Weights of a small image classifier.
Data: trained on retinal OCT scans (Kermany 2017), 38.1 epochs.
Rows from block 4, named by matrix and row number. Each number is 500 + 25 x the weight over its row's rms, rounded and kept within 0 to 999. All counts start at 0. Numbers have three digits each. After the name is the row's rms in percent of the matrix's.
# pw: pointwise conv (model.blocks.4.pw.weight, 256x256x1x1), inputs 0-85
pw.48 081:471476480506482527523492486489467484493560482503490496456476480477510538496510493492504508465461474477501498470489474518478488521517536490490460467513468515465537538505499480493488511474555473488498445534480518520488533512575528516454541496555520505532458484
pw.49 102:499513498511525482481510478498513503485520493499501481509478516474543521499480481508456554457474448518482459537490510542468540482468511515532460478475540512462451468495480478484464497505530506542516504463521494489509508477506500551527482494494553501508503490
pw.50 085:496493466446479487527459489533496457478478513488516528492488489501533484538489476510479483509486507532491516487502471536481493470537517525495467477501474496489522534532481474463480477501486463487468478517496476552508520469525520524515450487478503513456478493
pw.51 095:483470520472506471488518485523504507504499519497481508498491444528492566502472438530546489473474488497477474468530540514517561507478510506545471514467483532488511513533527469453512530466488459489488535498499523493537475478534482486502488518488485484486486522
pw.52 098:468494483479499460489458464481508460435477498498494480530543502521464479492568492475514485508501479501498501522538522502502509510468529525513512493483509499515501481520469498501466491464469504489471460505511455493496496476509519501488510518492519489474455470
pw.53 097:536481506501452463548512514459494475453523516482495463556487528519495481515498518489473526494490551510502534536469481501490495529520494469510511471544485486454516480501527508504507480466469472475493501483497484466483463505508524491516515498493493478466508479
pw.54 103:491474458512479501490477504565446502496512485492513499535517474462476523478474507529505500489489491576491506536484519534489510482520534512504485486508551529509505501467467493504507488506544526530479506491509469495476454494484515482482470484481503467489505523
pw.55 099:503447504507499498498513488488488535503477451500540523493481504466534471486514457517505447504512478506485518452539513450509465482534510536487503475413488493530485489500504468493511476460559456459484499533519549504484531501489475531584496484495485481495478456
pw.56 104:515520526520460522470521502486499502481512515463504502519538507505487469518490515483531515455535556497508520453495515474442496542517484498520508495491518499490509528450473532499531463497467512491504517506508508504521507476476507513485505500491515423533532519
pw.57 097:504475517504480475520523488532475513484446514513506521550491484525460496526515479493491439507455541523461529482486527495457483505494550517525508495475544504541491487507553460529546514500550490474488511479526510479489510503526532467535483512477531513538494509
pw.58 106:468474494500498501475493489460516467532465509508486492450502523539537526470540490532469489539490492485529530500508497540453510510516524483533490501514524540556554533499501482537508482535556507511490504505534469551520529509484464500495519527494512510468520541
pw.59 098:462499492502482513524491531465501525539491487474514469512550502505508505472515514499483511510471448466479451502501543522478430467472481501446484550488444493528533489460525509465509441493455466524535492481501509479519495485469497456542510518488515495523501533
pw.60 096:464513512528479518492486524530510500504472507463525509477521559531487501527482498495532457527485488571486477491506482549499498512451524479502481503532515498472495514493499455528487469511533524492518466472459493474491478461449517459557527518488507551496485471
pw.61 102:474532508505475503500483533505499529484509543505481486552510480495486504556485517479521504515483535465478507501487494473525467487515489475529525503554480513488511462493461500500504542525472509488448513451510519503494452490514450512474514444476510517468507469
pw.62 093:473514488479502459500491499474497486500474479486474487484566515475504498486482515505542476489493489489494540470530496492461510543461538520478477496491499504522511510540472467514482545484493510487483471465503493518541515514499507504487512480558542474477529476
pw.63 090:489506497530547473521506520507493482521496500509500484493491503542485508463501514495493492512486462496519504495510502538482521517485523538482433506527488550531493514499485498537486534460501528534481465513490496529496508513529505463485489500519458448544526504
pw.64 100:504504474520487531497428475470534513497467501465469498481504542499485472504498501501477464504478452496478514500494495478458503458510495495500486498506599483490473499534479540466520498473529512488514496497534520490507451490512505521476531506497494499496513482
pw.65 098:530468530564499498458521482454494490457517527523469500524499504469523466489472508475539489516471527494497483512540522496498528504530511507486497498438489518495491491530499497492485484541514458516503464475484459545517502477505513480476490501497478480537484522
pw.67 079:447494487523541542503502471496447477488492494542500491453533498518488463503465497511503535495504504523521454494520513493532493493497504518500529502510471470502490521448511520497470506495481470514508481480515542495505498489471487495520483457496502497544530471
pw.68 101:490458552493511512505531480555478464525521495469550522485531457489481487513522481513485472501526505553473495499504479525517539532480506477483493513539526448482479471554495492487518510505501514509461475505482503489485493502504494474487497471486592548500463505
pw.69 108:476494532487485465503452500538506530496472508515517493480491493487474512536484488425474515487476480511485499469512508492458490480494505517511545557488512509526521501542500486505496500486465554496486454487514530529524524522510491512528510511510485453512486482
pw.72 114:485515510527494478535485508466525484511502463491462523485520481523548491478526480507508495543565478529490492506560493506495485473519547516502510513437479502481496480487503479490483514454503504491489528508505481490482478501501506477532526471526492468525481463
pw.75 090:514520484555491513512513454505519498509435505465490506507512517536554511471510475533495467508511456505479520498518535475483478505479525537527478539541488537460484480466493492515510522490490464514472523505489503503500531519485538478494471519530541523492523482
pw.76 097:535542482530472507481542453487479521475509491508505470516499511488527494503459504481535500538502513499469519446472456532535497439494546556541497476514509464529519501509475484537523479498501497486473492495471481502498483537494522481523484496522498498478477481
pw.77 085:470463453515469529537491504522534486505501508510511523504507505482439496499483463518491485508483513540500529519505556525500490471477493495451475522493472490479509508557494494525494426514479475513492485497507521524513537500484476489494518487472536527501460487
pw.78 112:507479484509459470560475500498475495457506503494505491538462458528485497473518462477503455522464514512472522507489511464580534496499511469519497491534523499532526494478507448547518486481510485508517440465506507513504503494528485518488486488521532442561501544
pw.79 106:484473492547542499500544536492503524515485514502467492478498483500518464490468496502458501537523492522549529487482519491452494459544477500524480496516556496486484567502526513481511529521464473535499507543493498475466518457507511499502494528476492524526492526
pw.80 096:483493514514502484469524467472482500452517543497523486446515516497453492516447495514501513489463453467456495493506499478495520505517492508517495474487522483492499483444484461504467486471483476519476552529525507489488485504481497511471505504504500472505458507
pw.81 082:487527460496519510475515527499531531492507464515473488422509495524425478510507519509502514462474546511484509501523479540487479498477539482492471507489461511491476489493460506533468482469502495522499426531548548495494483528499480507499534480517502501510507450
pw.83 094:486533494511498498491486464484487554503529488513459487469495510505500470475464507484521503511487470484479475504495526523524444476508471453525514466516524520535470537471504503490496451566433489473507450521510506460487483490547505503504472488475469531515485522
pw.84 094:493512498501449465517487519499492520484535457458499451455477506505535480510460503503485516519488459509535495518480520481524489514481506487513524489508448493472512552463461448491464489503531496503481512515489516474474500492517483505525452496514486521518512504
pw.85 096:501483463534525480568488514537494500501498496507481464470553527469527488497474500515511532499500496502468510541472542508513533514511506483474496551448510521500483509522475490516514527495542515513477481510532516456475501514497495477541537513579551531529503515
pw.87 095:519525529474544487495475531534508483478533495509519489481484483473526455516529522507470516518545489469497500471537514538513484499449480501496501484502504467487431534508504498456515503475504489465501477500458478512476510512551498453482481539526495530478461514
pw.88 091:509482527485482521479517457468526459533493464447479447477535489531462533482502487520507511486494473539520486517517510476481517479489511491467534498572497494520541485555525499507463499504457487477497491490524526518481530517488473521460465499476536472527491534
pw.89 102:503534537517515505496449489533518469510457496530465489479517452484494501525500499520508522522482434476480438504478559510513482505438502462497510503546497502520504501456526498477497511462478500509477477503525541520509500517498521488500494483488486515471511498
pw.90 109:518498513520545486505467517557477518483507504475492461504537470560504520466494508540478520489503475484481483510470497530469469509449485535514488479510547530491525521464502528491474497467474478497517512483528530538465490492501449481463498495496498552521456498
pw.93 081:531511500496504512510520469504472506446508501484521562546517529482500530501486497527453499506476528490472478482518495530479480484503504475522467457540494526514510454521568493500527483514488538489511478473465531508517496506455479489493472498485532514465467455
pw.94 092:502560473464467496512489513473484558539448505502508491576495502471501441476513480540482483473497487505478494493522478540511491489501526510479520508504477490476495510518502461483464508556474516487498484513492482476509570491488496516478486509484524478494470492
pw.95 088:500568507519513503506502526481523533483490479510503479490528518493492516528523469483486529512500465501513475532525470468504528496483480480505484500465451525497499542548490537488522509533466529489480450452491553521523501481506493515528518475482500469497514501
pw.96 086:524493518473494553478532518527483490487506490519480480525483496495495501473466561523486516506481461495473506493492480522475500495482479478551490503498516524529512475477511497510491511481474462467509543499522512472510505505540499479540530485548520523532500490
pw.97 094:532477469480491489532471547505527505471529521469467524489455527517492556482494524529514494501466512466541509478515499482496492493484482549513506493542468499511519479520508502483492478478490463464539523527517503499492486483481508484540540504542500509500558544
pw.98 095:477479491533467515472493511491467559477512477472497482474503504495507544565456500489469486496465504560479496497500515508518492449498487518500532496459481513511490456528472516441479479536470512487459521495519495454493521485480512495505519507499521554514532524
pw.99 118:501497485540473472528515506516483516496481519540507482487505502448480493500497482467507469462526484485507489466509465475477487487528477520498539517520482486483465483492530524474507484515484465495467494489472451486473488538520480528513541509468492545515529498
pw.100 095:523446478480506473499503504504457475477494528514499474470532446516495487494521455525504509491485507517561455480509521527522480508438503489482523518519479459467494476510533482487504500488515537502481482508499531481513477553478505488502505503474494530481477573
pw.101 099:511507496529484511475529497508513541498472505475490470506491479480444447515508506479481512510492493490476490449467474491493480479512515477468490521492458494497520507501485512517477496433543463471499507490494472530445469459477503460458502508479491497528432521
pw.102 091:509463521451466496544507485484512473506498519550494538515562486483526479474532521515486496500503493467464507509519472515508462519462485533484497538512522454518506506490553520491503444517462493495482476509495515539485515451519512502476503507529479503528543494
pw.103 116:500509511446576505492518511534551513467487489493500506500479479483528483535450533421507487514535515494487473471479519500562456519513471511519452486456494513499520481536542520503523505525479513497511524481529493460499481502510524507512474537527508435526504513
pw.104 106:517514522489507517490455477470524525507509521493458520526519530447485502465514514520512472480474504498491492511504522515541515504508529501485470504480480503547506529554447476488482487519522527494489515457531485509517467507463509471520513485482579526463450534
pw.105 108:493446517484505527467531492520503509460488476493528500467503519484518489451528508499494505504494531535497484512475465473489498471535475490504495510444504498565534500472493477497508522571459564484466478478522444498513492522504513521481478519492522529515509447
pw.106 096:539504484478508523501466504472462487465519522512473529490492520511464495508466466469491456473502497481446496528486477514525484517517482524524467464493527514479509562465495477497494477506449468463475497532495477485511494468496496504477517511493538520489503508
pw.107 097:540526489506508558506491529520462549496475474495529477527520518496490482488446524477480490465480438498500469453468499563478529471521523516479502515456513497552510523481475485492515535505487462468509499490468499497489534515510487470510479516488503497490487511
pw.108 107:480504502511516511481461497485459507499515473472467484488548500497510489485481497504483513437501487477476491453510512512487456466466504521502488508524492471521502519508508455536495556488490541471471489516487502503466497490499494520491492471485496509533479534
pw.109 094:526487520476499518500482483507464549505533513523497490525508497505542493472485512484479492532457475506499486494509478484516491493481562547467468504513488541506505529538512480524464500502509525516528526528471483474455511508501462466511500492543499532467494490
pw.110 104:512512488471477496483522452508480497530510482533522529478525524538498534529490476503506498476520486529488476453505499494466477508500504491521510508469482488443498508468474495509502558527525508564541513491482492480502474487492559466468520543486483551506493474
pw.111 097:524505517484504490500456493486480499498494565510491457488510467482506496487505463512555511520486497529471476495494471525488467468495461508470523504548489471493494456486439539494516539510496521511492508515506513495517458433491476529525484574474488514549459540
pw.112 086:472506513525463511506498491484493514512512519483515516453481542513495494540513522513531488490492505499450476485502514505494522498509514481507503552472508485509516492490499482481464512496459494533481532508494545496526465539514485493500500486498532482478509478
pw.113 109:512472477503490478521505466547486507492470514559563459529517487519512491511483480507493457493459482516540481469463477520445551478463495482474489468493537490509514497495496501451504507543466523503482481465473501549507495478524510532517515480492479539464476495
pw.114 123:491536420469488477477514508492510525475507484492520491497479510476472513455489489539488517495517480495459487518474516460470488509493503490523476510482528491475511509469522513503466483439461485476499499469502488510522511480536464519493523433476496482509522499
pw.115 123:505481507477493487475487460532480498519468488487527509487529520510484488504512469518486548489493507516470500520544487520486519485472513512534504531478469522492527499460549494528507456496487497450472478512531533528511513495506468497490472474511495491516515501
pw.116 131:473533527491522503502500490497509483463480484505482579487524481517525467483526514564508463455500463530515514522504534507538495496491494496515461492538471530511504491497517407509521508513527496540481477527496519482491468486508488495501505509483478467476493488
pw.117 095:517523492507476519502490501495483504449560504498502475469464487476488488510482492496502489585471497502510487513522487502524479515530520487510473514491512469498524512491465491455451460482502477480503481501560493490502481464514500508475488507516505515521483491
pw.118 089:585519506512471506511520509459505518461520489500516492496549504496474526490500506501488494478457528498476507483512491472467478551521472522517504488495477474496470520510506518500476511501533530521519487455542513475500493487539495486508511530539521500494486509
pw.119 104:481455483564536510539502473476473487531533499508468514495469530440488528458491461504477488507505512492520505491487492476484482516475561497515514516509464517502498447499529478518504529481515508503463495538521509485519480480508538499488473496487529462517467488
pw.121 095:542515525470448507528585517480496539462472511520489462507455465466465513484525515488489511481464489511501491518504525497506479455456509478491475493488461476498504481561478538501505474510468503528494501493495477490477521475525526487437516498498475484474506512
pw.122 097:516500510509506494516514529515467558457480498513520497484507497472507492499504486499520483485447482498516483513487455518530514474459497516508480487495518471447499549521482523495554525451520444488498540501493506489463508506505515523493529471490497463474507462
pw.123 111:509485495521509487509505476499509496523489468463490499484486482487519488514516503498513466513531471542539510517497515495520480506488462478529509511466501464488480541481490475480519504503537519525494519470501477510472488506530511509443497475511513526478527500
pw.124 098:495503463497424456492456528494545466487525502515490498482507525494481495521502492495491502535531466473484464454473513496514458547457496528489514509492460515524508527504526525473522519490453491499499540493515506488505510481463505500518464460485492480525480469
pw.125 089:519504522486537510480497510481508482462504506508482507501503488525489466474513458504502457494483537531474484534521475534461494536508490509507471510509489542455490504561493474475539493498501504497500494485538516488483511489514507536500548487487509461540510494
pw.126 091:496486504491548458524499497489499488461505530494492475494503479492502521488497495482488549485497527488502490475535477480516509526466517509485508496485519523458490488526537504530545485493484532495523486518516520522487559477443548489534549469545470504475534494
pw.127 094:496504501492490478505508511459516521497454528524524461498478495493559483511495484483496440505460548520549469499516492505504515477498509481508508515493481488497482512480523553562456526526491489491497519451530514466490475492492510491503492501483519511515496475
pw.128 082:476505522532497496503528489552502447519522544488479498518482526502478497509499497483468499478487509518497467493517489494511569554499511522480465491466477499454529483558470489513479492526515477506526461517498520483516513544477528484482512500514498514560513484
pw.129 128:480512511492519506510499448479499486502494502485484568493546492496560458560494502518496550479566501488502493466484516483519491498468537490478483479553500481515503498491524489479462521473544467498486486501499519486505516524499454508511531518498524535486487506
pw.130 117:495496466501503490513501506489481496519495532503492514518523522488510512495460514444493475470479548472442509500495486506525501495554455482498498512518511475493532513467513499511470547505465496470437518449526514466559523539529471500503504498525518512450474490
pw.131 106:464525494519470480468518494521474499480547484450439535553503502529459490484458485513475562497474452496487486455500475465485494493458474469514488495483476504478500491488490440510518522514506484485477492491493512527471550466521521498514477473491488523526497514
pw.132 093:525517511505483501544470541453483517484474452471476477495463484521494486510525520554507464475488530549504467471491519506501528514492466487490519481539516488486495575511536500500522477527504530494491466530505449495510536488528526518523508533509511531484492507
pw.133 111:526509511492467424499488459508476454525509526501519511490511482511522481497482509560490494525482507554558485572483453556538490511510511528500504515484486516504478499528523480479505463570465487490451489473491489452473512498491544520499517515531437460504510476
pw.134 094:506472476495555515478523487498475544518492538523474529501474507491488495496483527435520464502517496548529488459476489517561476497500507504479522522505481537475508494485490463468460489500466507452492449502524471485514500517498488509500500534505501535460496479
pw.135 130:520513504533464503494469516466520527524577479467479465523473527502490472468477497535510511516514515474507472505483485525484480469496488509509475510480533489475505535469499552473472484494473469486468534468506531505516505506516519501471508533521479509475500466
pw.136 099:523507474448543499456469533503545491497489558487512501509482545503492516479486524496493467503515475472494509506533487476466479491501479492490555488483523498488514502487502509467458506509517472481494463521517497495481510501476531495528509502480494481519495482
pw.137 107:509493509501504484523457458500500531516555483442514509491486507502540521498501490481507544505527515562503533500519506519487511503491541509501517502514540470489462491553469503499488463525513466494458478482506484518481524461527516490512532479481497457479505470
pw.138 106:503521513501512484489478478468525502464514507476497478525528491479473506466475500536524512498469511452517506505520477478502476467524507509477488524474488528464523500477507466475546462533518486524536488498500504517490567464495476461508464459532477491499489493
pw.139 094:490513504510497505469506501489478543479499549522494493474502485512453486517542479475492502512518503474512510458486511505500549511484514494505514518515505466489534562559497482556486510477489512512501522527531493468549520512479467507502547489489484485515500545
pw.140 084:491512454470483542496518553504496548503523501510487491462507509510525505480511467481504512511544509530502564516493492493487467456524501485436539518520507476517464513502518511496459494507485470471519505485458486495513480480540484498478538552504484512506503488
pw.141 090:516482553511533466463482456516505540506493502506522475519457486509445474477457467533509510492485471489496460500496499515488497453508470489514534522498517508488528506506464488528505528482471520520490497470516522506549496513483502495510525504531548503493554513
pw.143 084:510515510484527499508432485502506481496512498460471517479467505505497513491492511539467503494492472528509492487506481482506519502513509496541473505510521506488535523481482478488516452506545524503505518532551495483485475472514494515475485489511523509472494515
pw.145 100:526468500458482534493506536506481534498500504507524466484466526498517456493496501496452508511482494516473566483492488499511515469493505478533547476480468507490511519520484532462495529481482507524505449487457492486477522510521495551563566520517520514470461487
pw.146 105:507484506465504486465486506535494493497515503499521516545488490487471483475452531439512524469468541483487496505487489476465473518517502478531466511522509451500502517514528501487481494456460514444462521546457488523515595472517470487487482497511480482487516515
pw.147 094:496485510461503503518494502494514513488505524490494519450506496464431552497519513521511472516456502500533500480485507491480459492518492532517493479469541474519507500495533515512556489462478484486534508480470482515447528472519485457478542499473521478513454533
pw.148 116:468432515482538443473452543457478509464549489467483483537489478502504511511507532527464533506523521506476534461524507516503461478510510502523466456477446501524482487547514540477480500496549473500537520465463477536464542521495478510470490499471502524524559494
pw.149 095:478579511473485488506547525496539491499481508523483483462508495555481535532554524497524494512528468514479471499520530503518484507503521461486504487478470512516502552503487451477483476498515507478513471486588464509491519468527517507452496494517466517487480480
pw.150 098:479539500497512558528526493519510491500484510496484474537485453511478520480509526475502423508527487518497519499483595503509481493485526518515476497549516470471467481491497517526484487489504522490469455498486527483505536471497509533502482479540477460507506493
pw.151 095:493506498536514522464497512496485532495485503494497462491527499519458469485519483474452536494557490529513462492443506531501431491518496457533511543502487460485494496495503463506518481482462469468495508483514463503480493550488532465488447505513519471532489503
pw.152 100:514466482496499490505456521508478473473516477485497485465484479515463537493494496499461455482478503497468489481511468460492447505477512491519486475507489541495546495524576512532463513522510508479493456530500517465467494548498483507562470527466512507503497558
pw.153 099:494504516489525508512515526506539495472514473502520447470517491449488498505490544455529467500541495453497525504484485516482487500517454525488508493475466477482503508522486547518551504479517526474499473507499483473497476470499510528505509515510541490464489526
pw.154 105:506506445484471512524511469475491483512515509484525510512496502492492493475489497477516478481490509500465488479500518500509503498479487494463479515485456528497484512541517467496503496504522569457469500483509491531433534502451501536508510491494501472501529507
pw.155 106:493555509512478535468512515512489512503541480493529495469515467488500475476465545506487502464481477500520502499499534504510471473509517501531494451512489463511457532539471554531499497477548472509501473524507514502496453494493462483504516491511494519501455468
pw.156 093:522490496510459538517471500494478611510509535505517491486515463529489486508499478509530489472532494506499538496534510522518443488508474498520473537491508523492512496493472502520488499564445494515494546479530507504513476520535462516480472495527508552541496492
pw.157 110:493488506529504517527466521493496535513478490514489504482500479504452509497443487448491516486475500527504522463479472481464462495500514525479498533543465534505528513506458471500463470523498497471466483481485480533479467487522471536487491510540507507431503499
pw.159 093:518512509469455493533551473504487487472509523505492491501480511477502498478530527503481545486499496520506504514500509466498523509505529494478494475537527454511497509504522489475462511501473509541526470509478436494468542495509482526475514457516560504486447466
pw.160 118:485531497485479504522497550543511498466471485492529520515528480481472526467479563487530542484480490499513475490479466519520521493465502513507497539486576495540482484476503514512562474513456507493486541521494505516508538539493522507497497493453479462521508472
pw.161 100:523486496498515571492532465529537517532494543486541509504492507512510495520477482515513474490456537511490465481489518506531528507511438492523540484450456490510558507502533504518539491518506426474544466472520491490513540483467475523511485448538501540499503493
pw.162 090:501502537542538502500551474473516494487479536515522484495497529524510490502538503517500486539527540537470451498542475472488519482469528530509520526499477506490494488508485504408535465517516508524475462501539487506487515499477491523504504511512513502541500506
pw.163 099:461483521496483507479507452466537451457503506520517506489504468484472502491527483463470495511500542496494581458493509512506531497483547513563528467489524466505501489524423510476518533472490503503536462500514474463478480479493524498460502489464555516494550513
pw.164 117:514536483477483481534519492486497486486538472498521504514497519498515498546486507539486494495523496479497495502527501472480507510535520494535486505510494466453504519487509470508523499499475557514528540477490513533489491506483528500521464483494493579496499499
pw.165 096:481490495475465473527504516508523479487493479484489500500482479495535505461471484469505520575513477493473547557504486507468460488486535488519539523509484499463526455493510493522525546514461502480510465492460515537490554553550471516489565487524524461485516488
pw.166 101:508458489519426494483493511516474482489457510544516510521448463512455494495495488509498463500522498505499540510505513512482506495517502516557504501502513447534502549486494475544478508505490460468498519542467480517462463503492519522533549505519487504503497522
pw.168 096:509501528491485544482474451484500518473488480515489502493589539504569482545521495513483476467543489524488512471517467494483486517527538507490530509490468491502509482490510470508487482502472512538492486485457496465503547500531506511474483490517489491503470477
pw.169 091:498470466517481545468504508483469552473497494529519484532545498510512484490480481533462523534490502462489448490484489489444499484481489529487534497535574538531535483475488471565540477493536498524497515493496487517494471503500522506537524502486507498538526533
pw.170 109:509553529498484555497543487548509510498506491524496529541473505509508509472536436467532495484479494515505500443503504473465548487480518491470498517499505482543470544537524486559515512462471461482557514488462488488508501453499491500533507476514538558508510462
pw.171 102:511508540518510522523545511473503516554500519482481524500464507524473547501543500518408535487516508513464483510478517497533508492540519472463551479464507468468500491480514484530498514486557518496535524522474505501537456519482490517508499512542542518547504508
pw.173 097:528530538484506511483460528468481460516496551492496515488445490514523488559528481561518553466497449485529450491482534487500483501490513518524493528539460507517489474500529488476502499530506478490478478548460571517505528512551483492514498518493493516513486521
pw.174 113:499479491493483520536528476477499513489481551519553514470526472529528476537465485483486509472513498484520489503504528539440495492475492515516474500524493528500495515483491479513469485486520510552495510516500534490539486491496460486538513508510539530498499499
pw.175 094:529495479510443501528553502526453547507504551521503490442483491520497498516553508492494540452531523492497509511506473491455507490485505505477475502492476470472465555491476546510502505493471508475512528473526492511516466554497480514526456497519503494488527495
pw.176 105:511484525523565510525491517541511522476512458476516511496487494497504540514473480490471497485541500485498508468450472496501542512506513508476471492527526485504512502467519492446528481500519514471460507530548479515523516513482524476496508510519533525510503489
pw.177 087:483503477474533468539486464465500501495472471525511470527515501524507529488482514474487525491508484526479479492511492491541519495457469545480496487500488507509474507509503502474496497526523461493501471454481531530449563504492508511528500526530530501496484525
pw.178 103:535493489494474543503546538505524531515487490480485490481453540488467496478490509483515486521498527519488514488529472525504507521522479548511528532508485510470469459511491529481490482497485485478502490496479495527504518485507518450488513522528463480525500461
pw.180 101:464505514511473502516500499491495487520488515460494511504514482505491497464526458497498550521489474519453464495485504540469475508491470502520511491484460476498506516480505560509498498466514477535514531465504527490495509514483509478509518542518486537533502556
pw.181 105:516520551494530497467520492469503551483504485523502511430505470523524510517521483555492540473540473507541520483485511531505502500536476470515505462536467491519507528458485530428498481516521478493516494469488511520501526493524500507490482503452509435535506527
pw.182 097:481510485489524487492482450476475509474522490498516484462484531483515503464495499510513506486528456477493468512506464475500508507464527482492489463453508499468527593551489530497502489532528469507523527491505522484501484512484459502522492535515504528515493511
pw.183 096:499493551482481486476553484508496484503482504478456494529524466496523476531501549512495483509462535509503494511534491514514492466497534521500488476487476476484450499502512531496506508530507491524512505528510517503515502475445521481493554478498500484495553511
pw.184 087:505502566500513500503494500492468484481471525489495488487525510508491497493483461504481547512512478557535486547509498512525484479516481498454527486496584522517500526429472448489524508492498503506533519512493491518530529486472543479452551521457517470496505509
pw.185 098:486493539529498495543484496528534542482530530483550494476502537508471491456524478497478540558506505473517521541487494459499522521504512492495497502491518483513502498498495492501475512544484516503451532511471531495477505492449538513501491523515550537506499466
pw.186 092:508512550522503564462493504425526540467514504522486551506519519528486507480532483519477539515518443506548513492496501469478484495498483514500505531512465454478528460476491522466457535471475519514506460468536493499520434454505468508511534498466461492491529485
pw.187 096:533496515522494484499493479508504487504500519515478492503508460514502499507505501539502495532497496548539485496519467459486502465454546511505467505509448515513502538458514488460461492513514520475504490554527519484519510529492462495461527497537536493508518490
pw.188 126:466497458489483522514486495513529468524512472488498506512507498512469486468526535532486473497461478488454489514478488471541460504514485519523476468518470510493502456543515521498537493478446482477455497503481487468494447458489468491518484487492472463521510545
pw.189 088:567476505523500521495546503529464517487502520473511463541475485481466504457472490543474517467474489505513530460469492492487527531526454521481513490460499502480504522487536429492483488489472544494504559496492516515443487485483540502495524460476495508476497488
pw.191 111:497490521495502554487506445475507508529480479488494477499470539516486506488504538522490512522528459527458531482486547517502516488494465525486511522534440490473510557506479546509480505473523518497496461489456447490520502489481504510520492504515522501513490553
pw.192 091:501536497494546498518486460456542498522486497490497484508462508478527495523458479520489487470518523516489471442478543487501547541507512527507503520517473460504486488519542495466475505487483554500509461511516490493528510499541516494508482512496445446511485466
pw.193 097:512490514516526500550485466534507454550514519553521482490515507480477510495486483522498520495490537512473480460530547511449499544498490485515488481482488498513483500463542511468481489475476494546485498524490488506489505521541534511527481477442457509488498511
pw.194 082:503440499504487487509508454490495511525497519506512471560486518487474427515457534515497507492490503515478456510508526457503506530522497490486497509449522485517507527472470512444547494496471483485512484476479530476500522489489489480532477517469495484455479474
pw.195 096:483486487486516514461492508459517516475504527524501509493458496509489480510499482488476486499517476574472478502476483516462483541499514491486474529512490484538481462517511492488508524485438486524476463505487474525518518502505470495524502507490486499496535504
pw.196 093:449472491517507455517451483492495442501545482479505501526474477501457470526525429473532529530511481515482483447519513528531494516483474530507509446531473502524502488511480511494500492480483492529505510510521508537502492499528514498485531507494511523481532486
pw.197 084:503436497492508520551468502464514541493463467547452496454507523486483514468495514523484534527494499510524509488488484539528494498512495530488457523511529465486490480480467501494545505466505484483515536532493553491512478478512497511533470503513530539458475507
pw.198 097:478491474517487539505490475545530502508506504521530496516516525451519511500485504504558486510492502508480483526520493486472540529498434482456483493448468490485486513485509512488453513489499499505453467515479524521513538489460500497517504507484472518548489532
pw.199 102:498477547504485501504546454514517476494482535497459470522458478519504478529510473495473482496503522544467493504505465496445496484510463529490480488474546482545508497482517547501494471493458489516464465507518478509487498480449476480504497501472506501475518473
pw.200 122:490510527527494490524556458508498473539493518478490468501517496478493504497500495488466516453511515474539476491483502513458536472521504505511496494528482508507488505494558518495457417497567518506541481530500499517487485490486494543479482513479519520511491452
pw.201 106:471469524506492469507516487494481532499504493485496486499442501499554494506523512551456474499540460549467452496521548492496499488556520529553485460521489509513480553525506541495492494505491535486526465422499534523510503500515534498546498543459475479492475452
pw.202 095:498502534505517516498458505483547493515487484519522529492499483483484532479528486490494496515520465539490453480433507545493527496495507527466477506510512526548527526487481490474536467498530498475518430530495502477502546500518506523477546506537472460477430491
pw.203 091:497528461513490546483480522488523482523502490582466487532466483476516471499513518490499486504500485512525462506506496517512517502508458487500519466513550500457496509482475491490484479518491500471480511495479508436490528484515538543455532499496511517503485508
pw.204 112:503516464520478461513519502517478482493515501511514500528535500484487480541469517505526524504540460510531502558486467525492490511529481489535490498524512499499506557503557475503489515485527508491544505527516483466522495502469491516484471457496468501533523440
pw.205 076:515453503493466500507504513483483515555474481464482542569504523547533463494480470508473468528503542523526465502493499497522551488484520500475541502510529493494538470451530505519545498488502455525537520497498511505453484513492503503524506472512541507505508493
pw.206 098:488522499506493491510481486474524502476527482492504497497531469520490506491464494548489584458481520523466506507479507508504537543482485483483512444480473501498506522553498500500520513477478540470504459492499536505466483496520519560492521493508516470524510484
pw.207 113:514526492462505490535494492527473592533484517517490517469462518540470492513502502521479502473461489475465532505494497483463487518530525462529501508479514512487499518519564483499513489447520489523483486472476547490461485470521501482464518499522510502501504536
pw.208 090:532523482545528477530527479524503491522501502470494459530530508454470530525509512482562474503498496542484474502525510497521489478487488507539501485470470511537545458512486481466498499476524535506488497495508463530515500527494497502508508492514494498545540512
pw.209 092:492511498509486441540545474457499500494508518498485489506512520492518525469454503458501508491479477479510483475497528510491501504485521528533549517489479503529466500503555514491517484479523549495484477518528489477530488452470453525423488537499485519528485477
pw.211 114:492467523523522469512521465501495537524484460531508506520487492493525493540457476520489486480546497474480539447481485471530515465455531504498485536503492491453514525483467462510460527510517501461501441494519508431513479515486480508499507453496493496479485484
pw.212 095:467501478494502546509546457522525531538530467517517469459506506434493487488489488487492540494485493487503538474498525502521566496494516518460481463508499529485504500547529514514493506445501501480530495470507518470485512495473474498462494537495507507530474496
pw.213 117:508478538493465499494489510504454511458523482476511554556477513468515509508542475535494481478502498478473491497515516514501475484526493532498430477481473470575506521516543477449463522444490481510507516485518507485489507494498486490479496514511535501544464543
pw.215 098:500468505509488491524510478464490512487499474517485464501528457516479456515500479511523484508464480485477501516583461471458500485501529521472492493493490479521486513527502507499505518483512496450476495508485489505504478516514467523499493517559460471473477465
pw.216 097:482471531465499507504500506524504470551549470479504551490466509517514523500439470541504514493514495513503521515480493522499510508500527485484490509473537472525532584500481487495521483482482552474468536487535471492497487540491469487478505546516509527504511524
pw.217 099:477470480553476502513502520469481486477506492504482491495482524513464501485541543521505510498491482490502489464485483478468490522470487508532482527540479483540513495522456575502524481488504515483500490444520488514509503560499490496513556474508503550469563542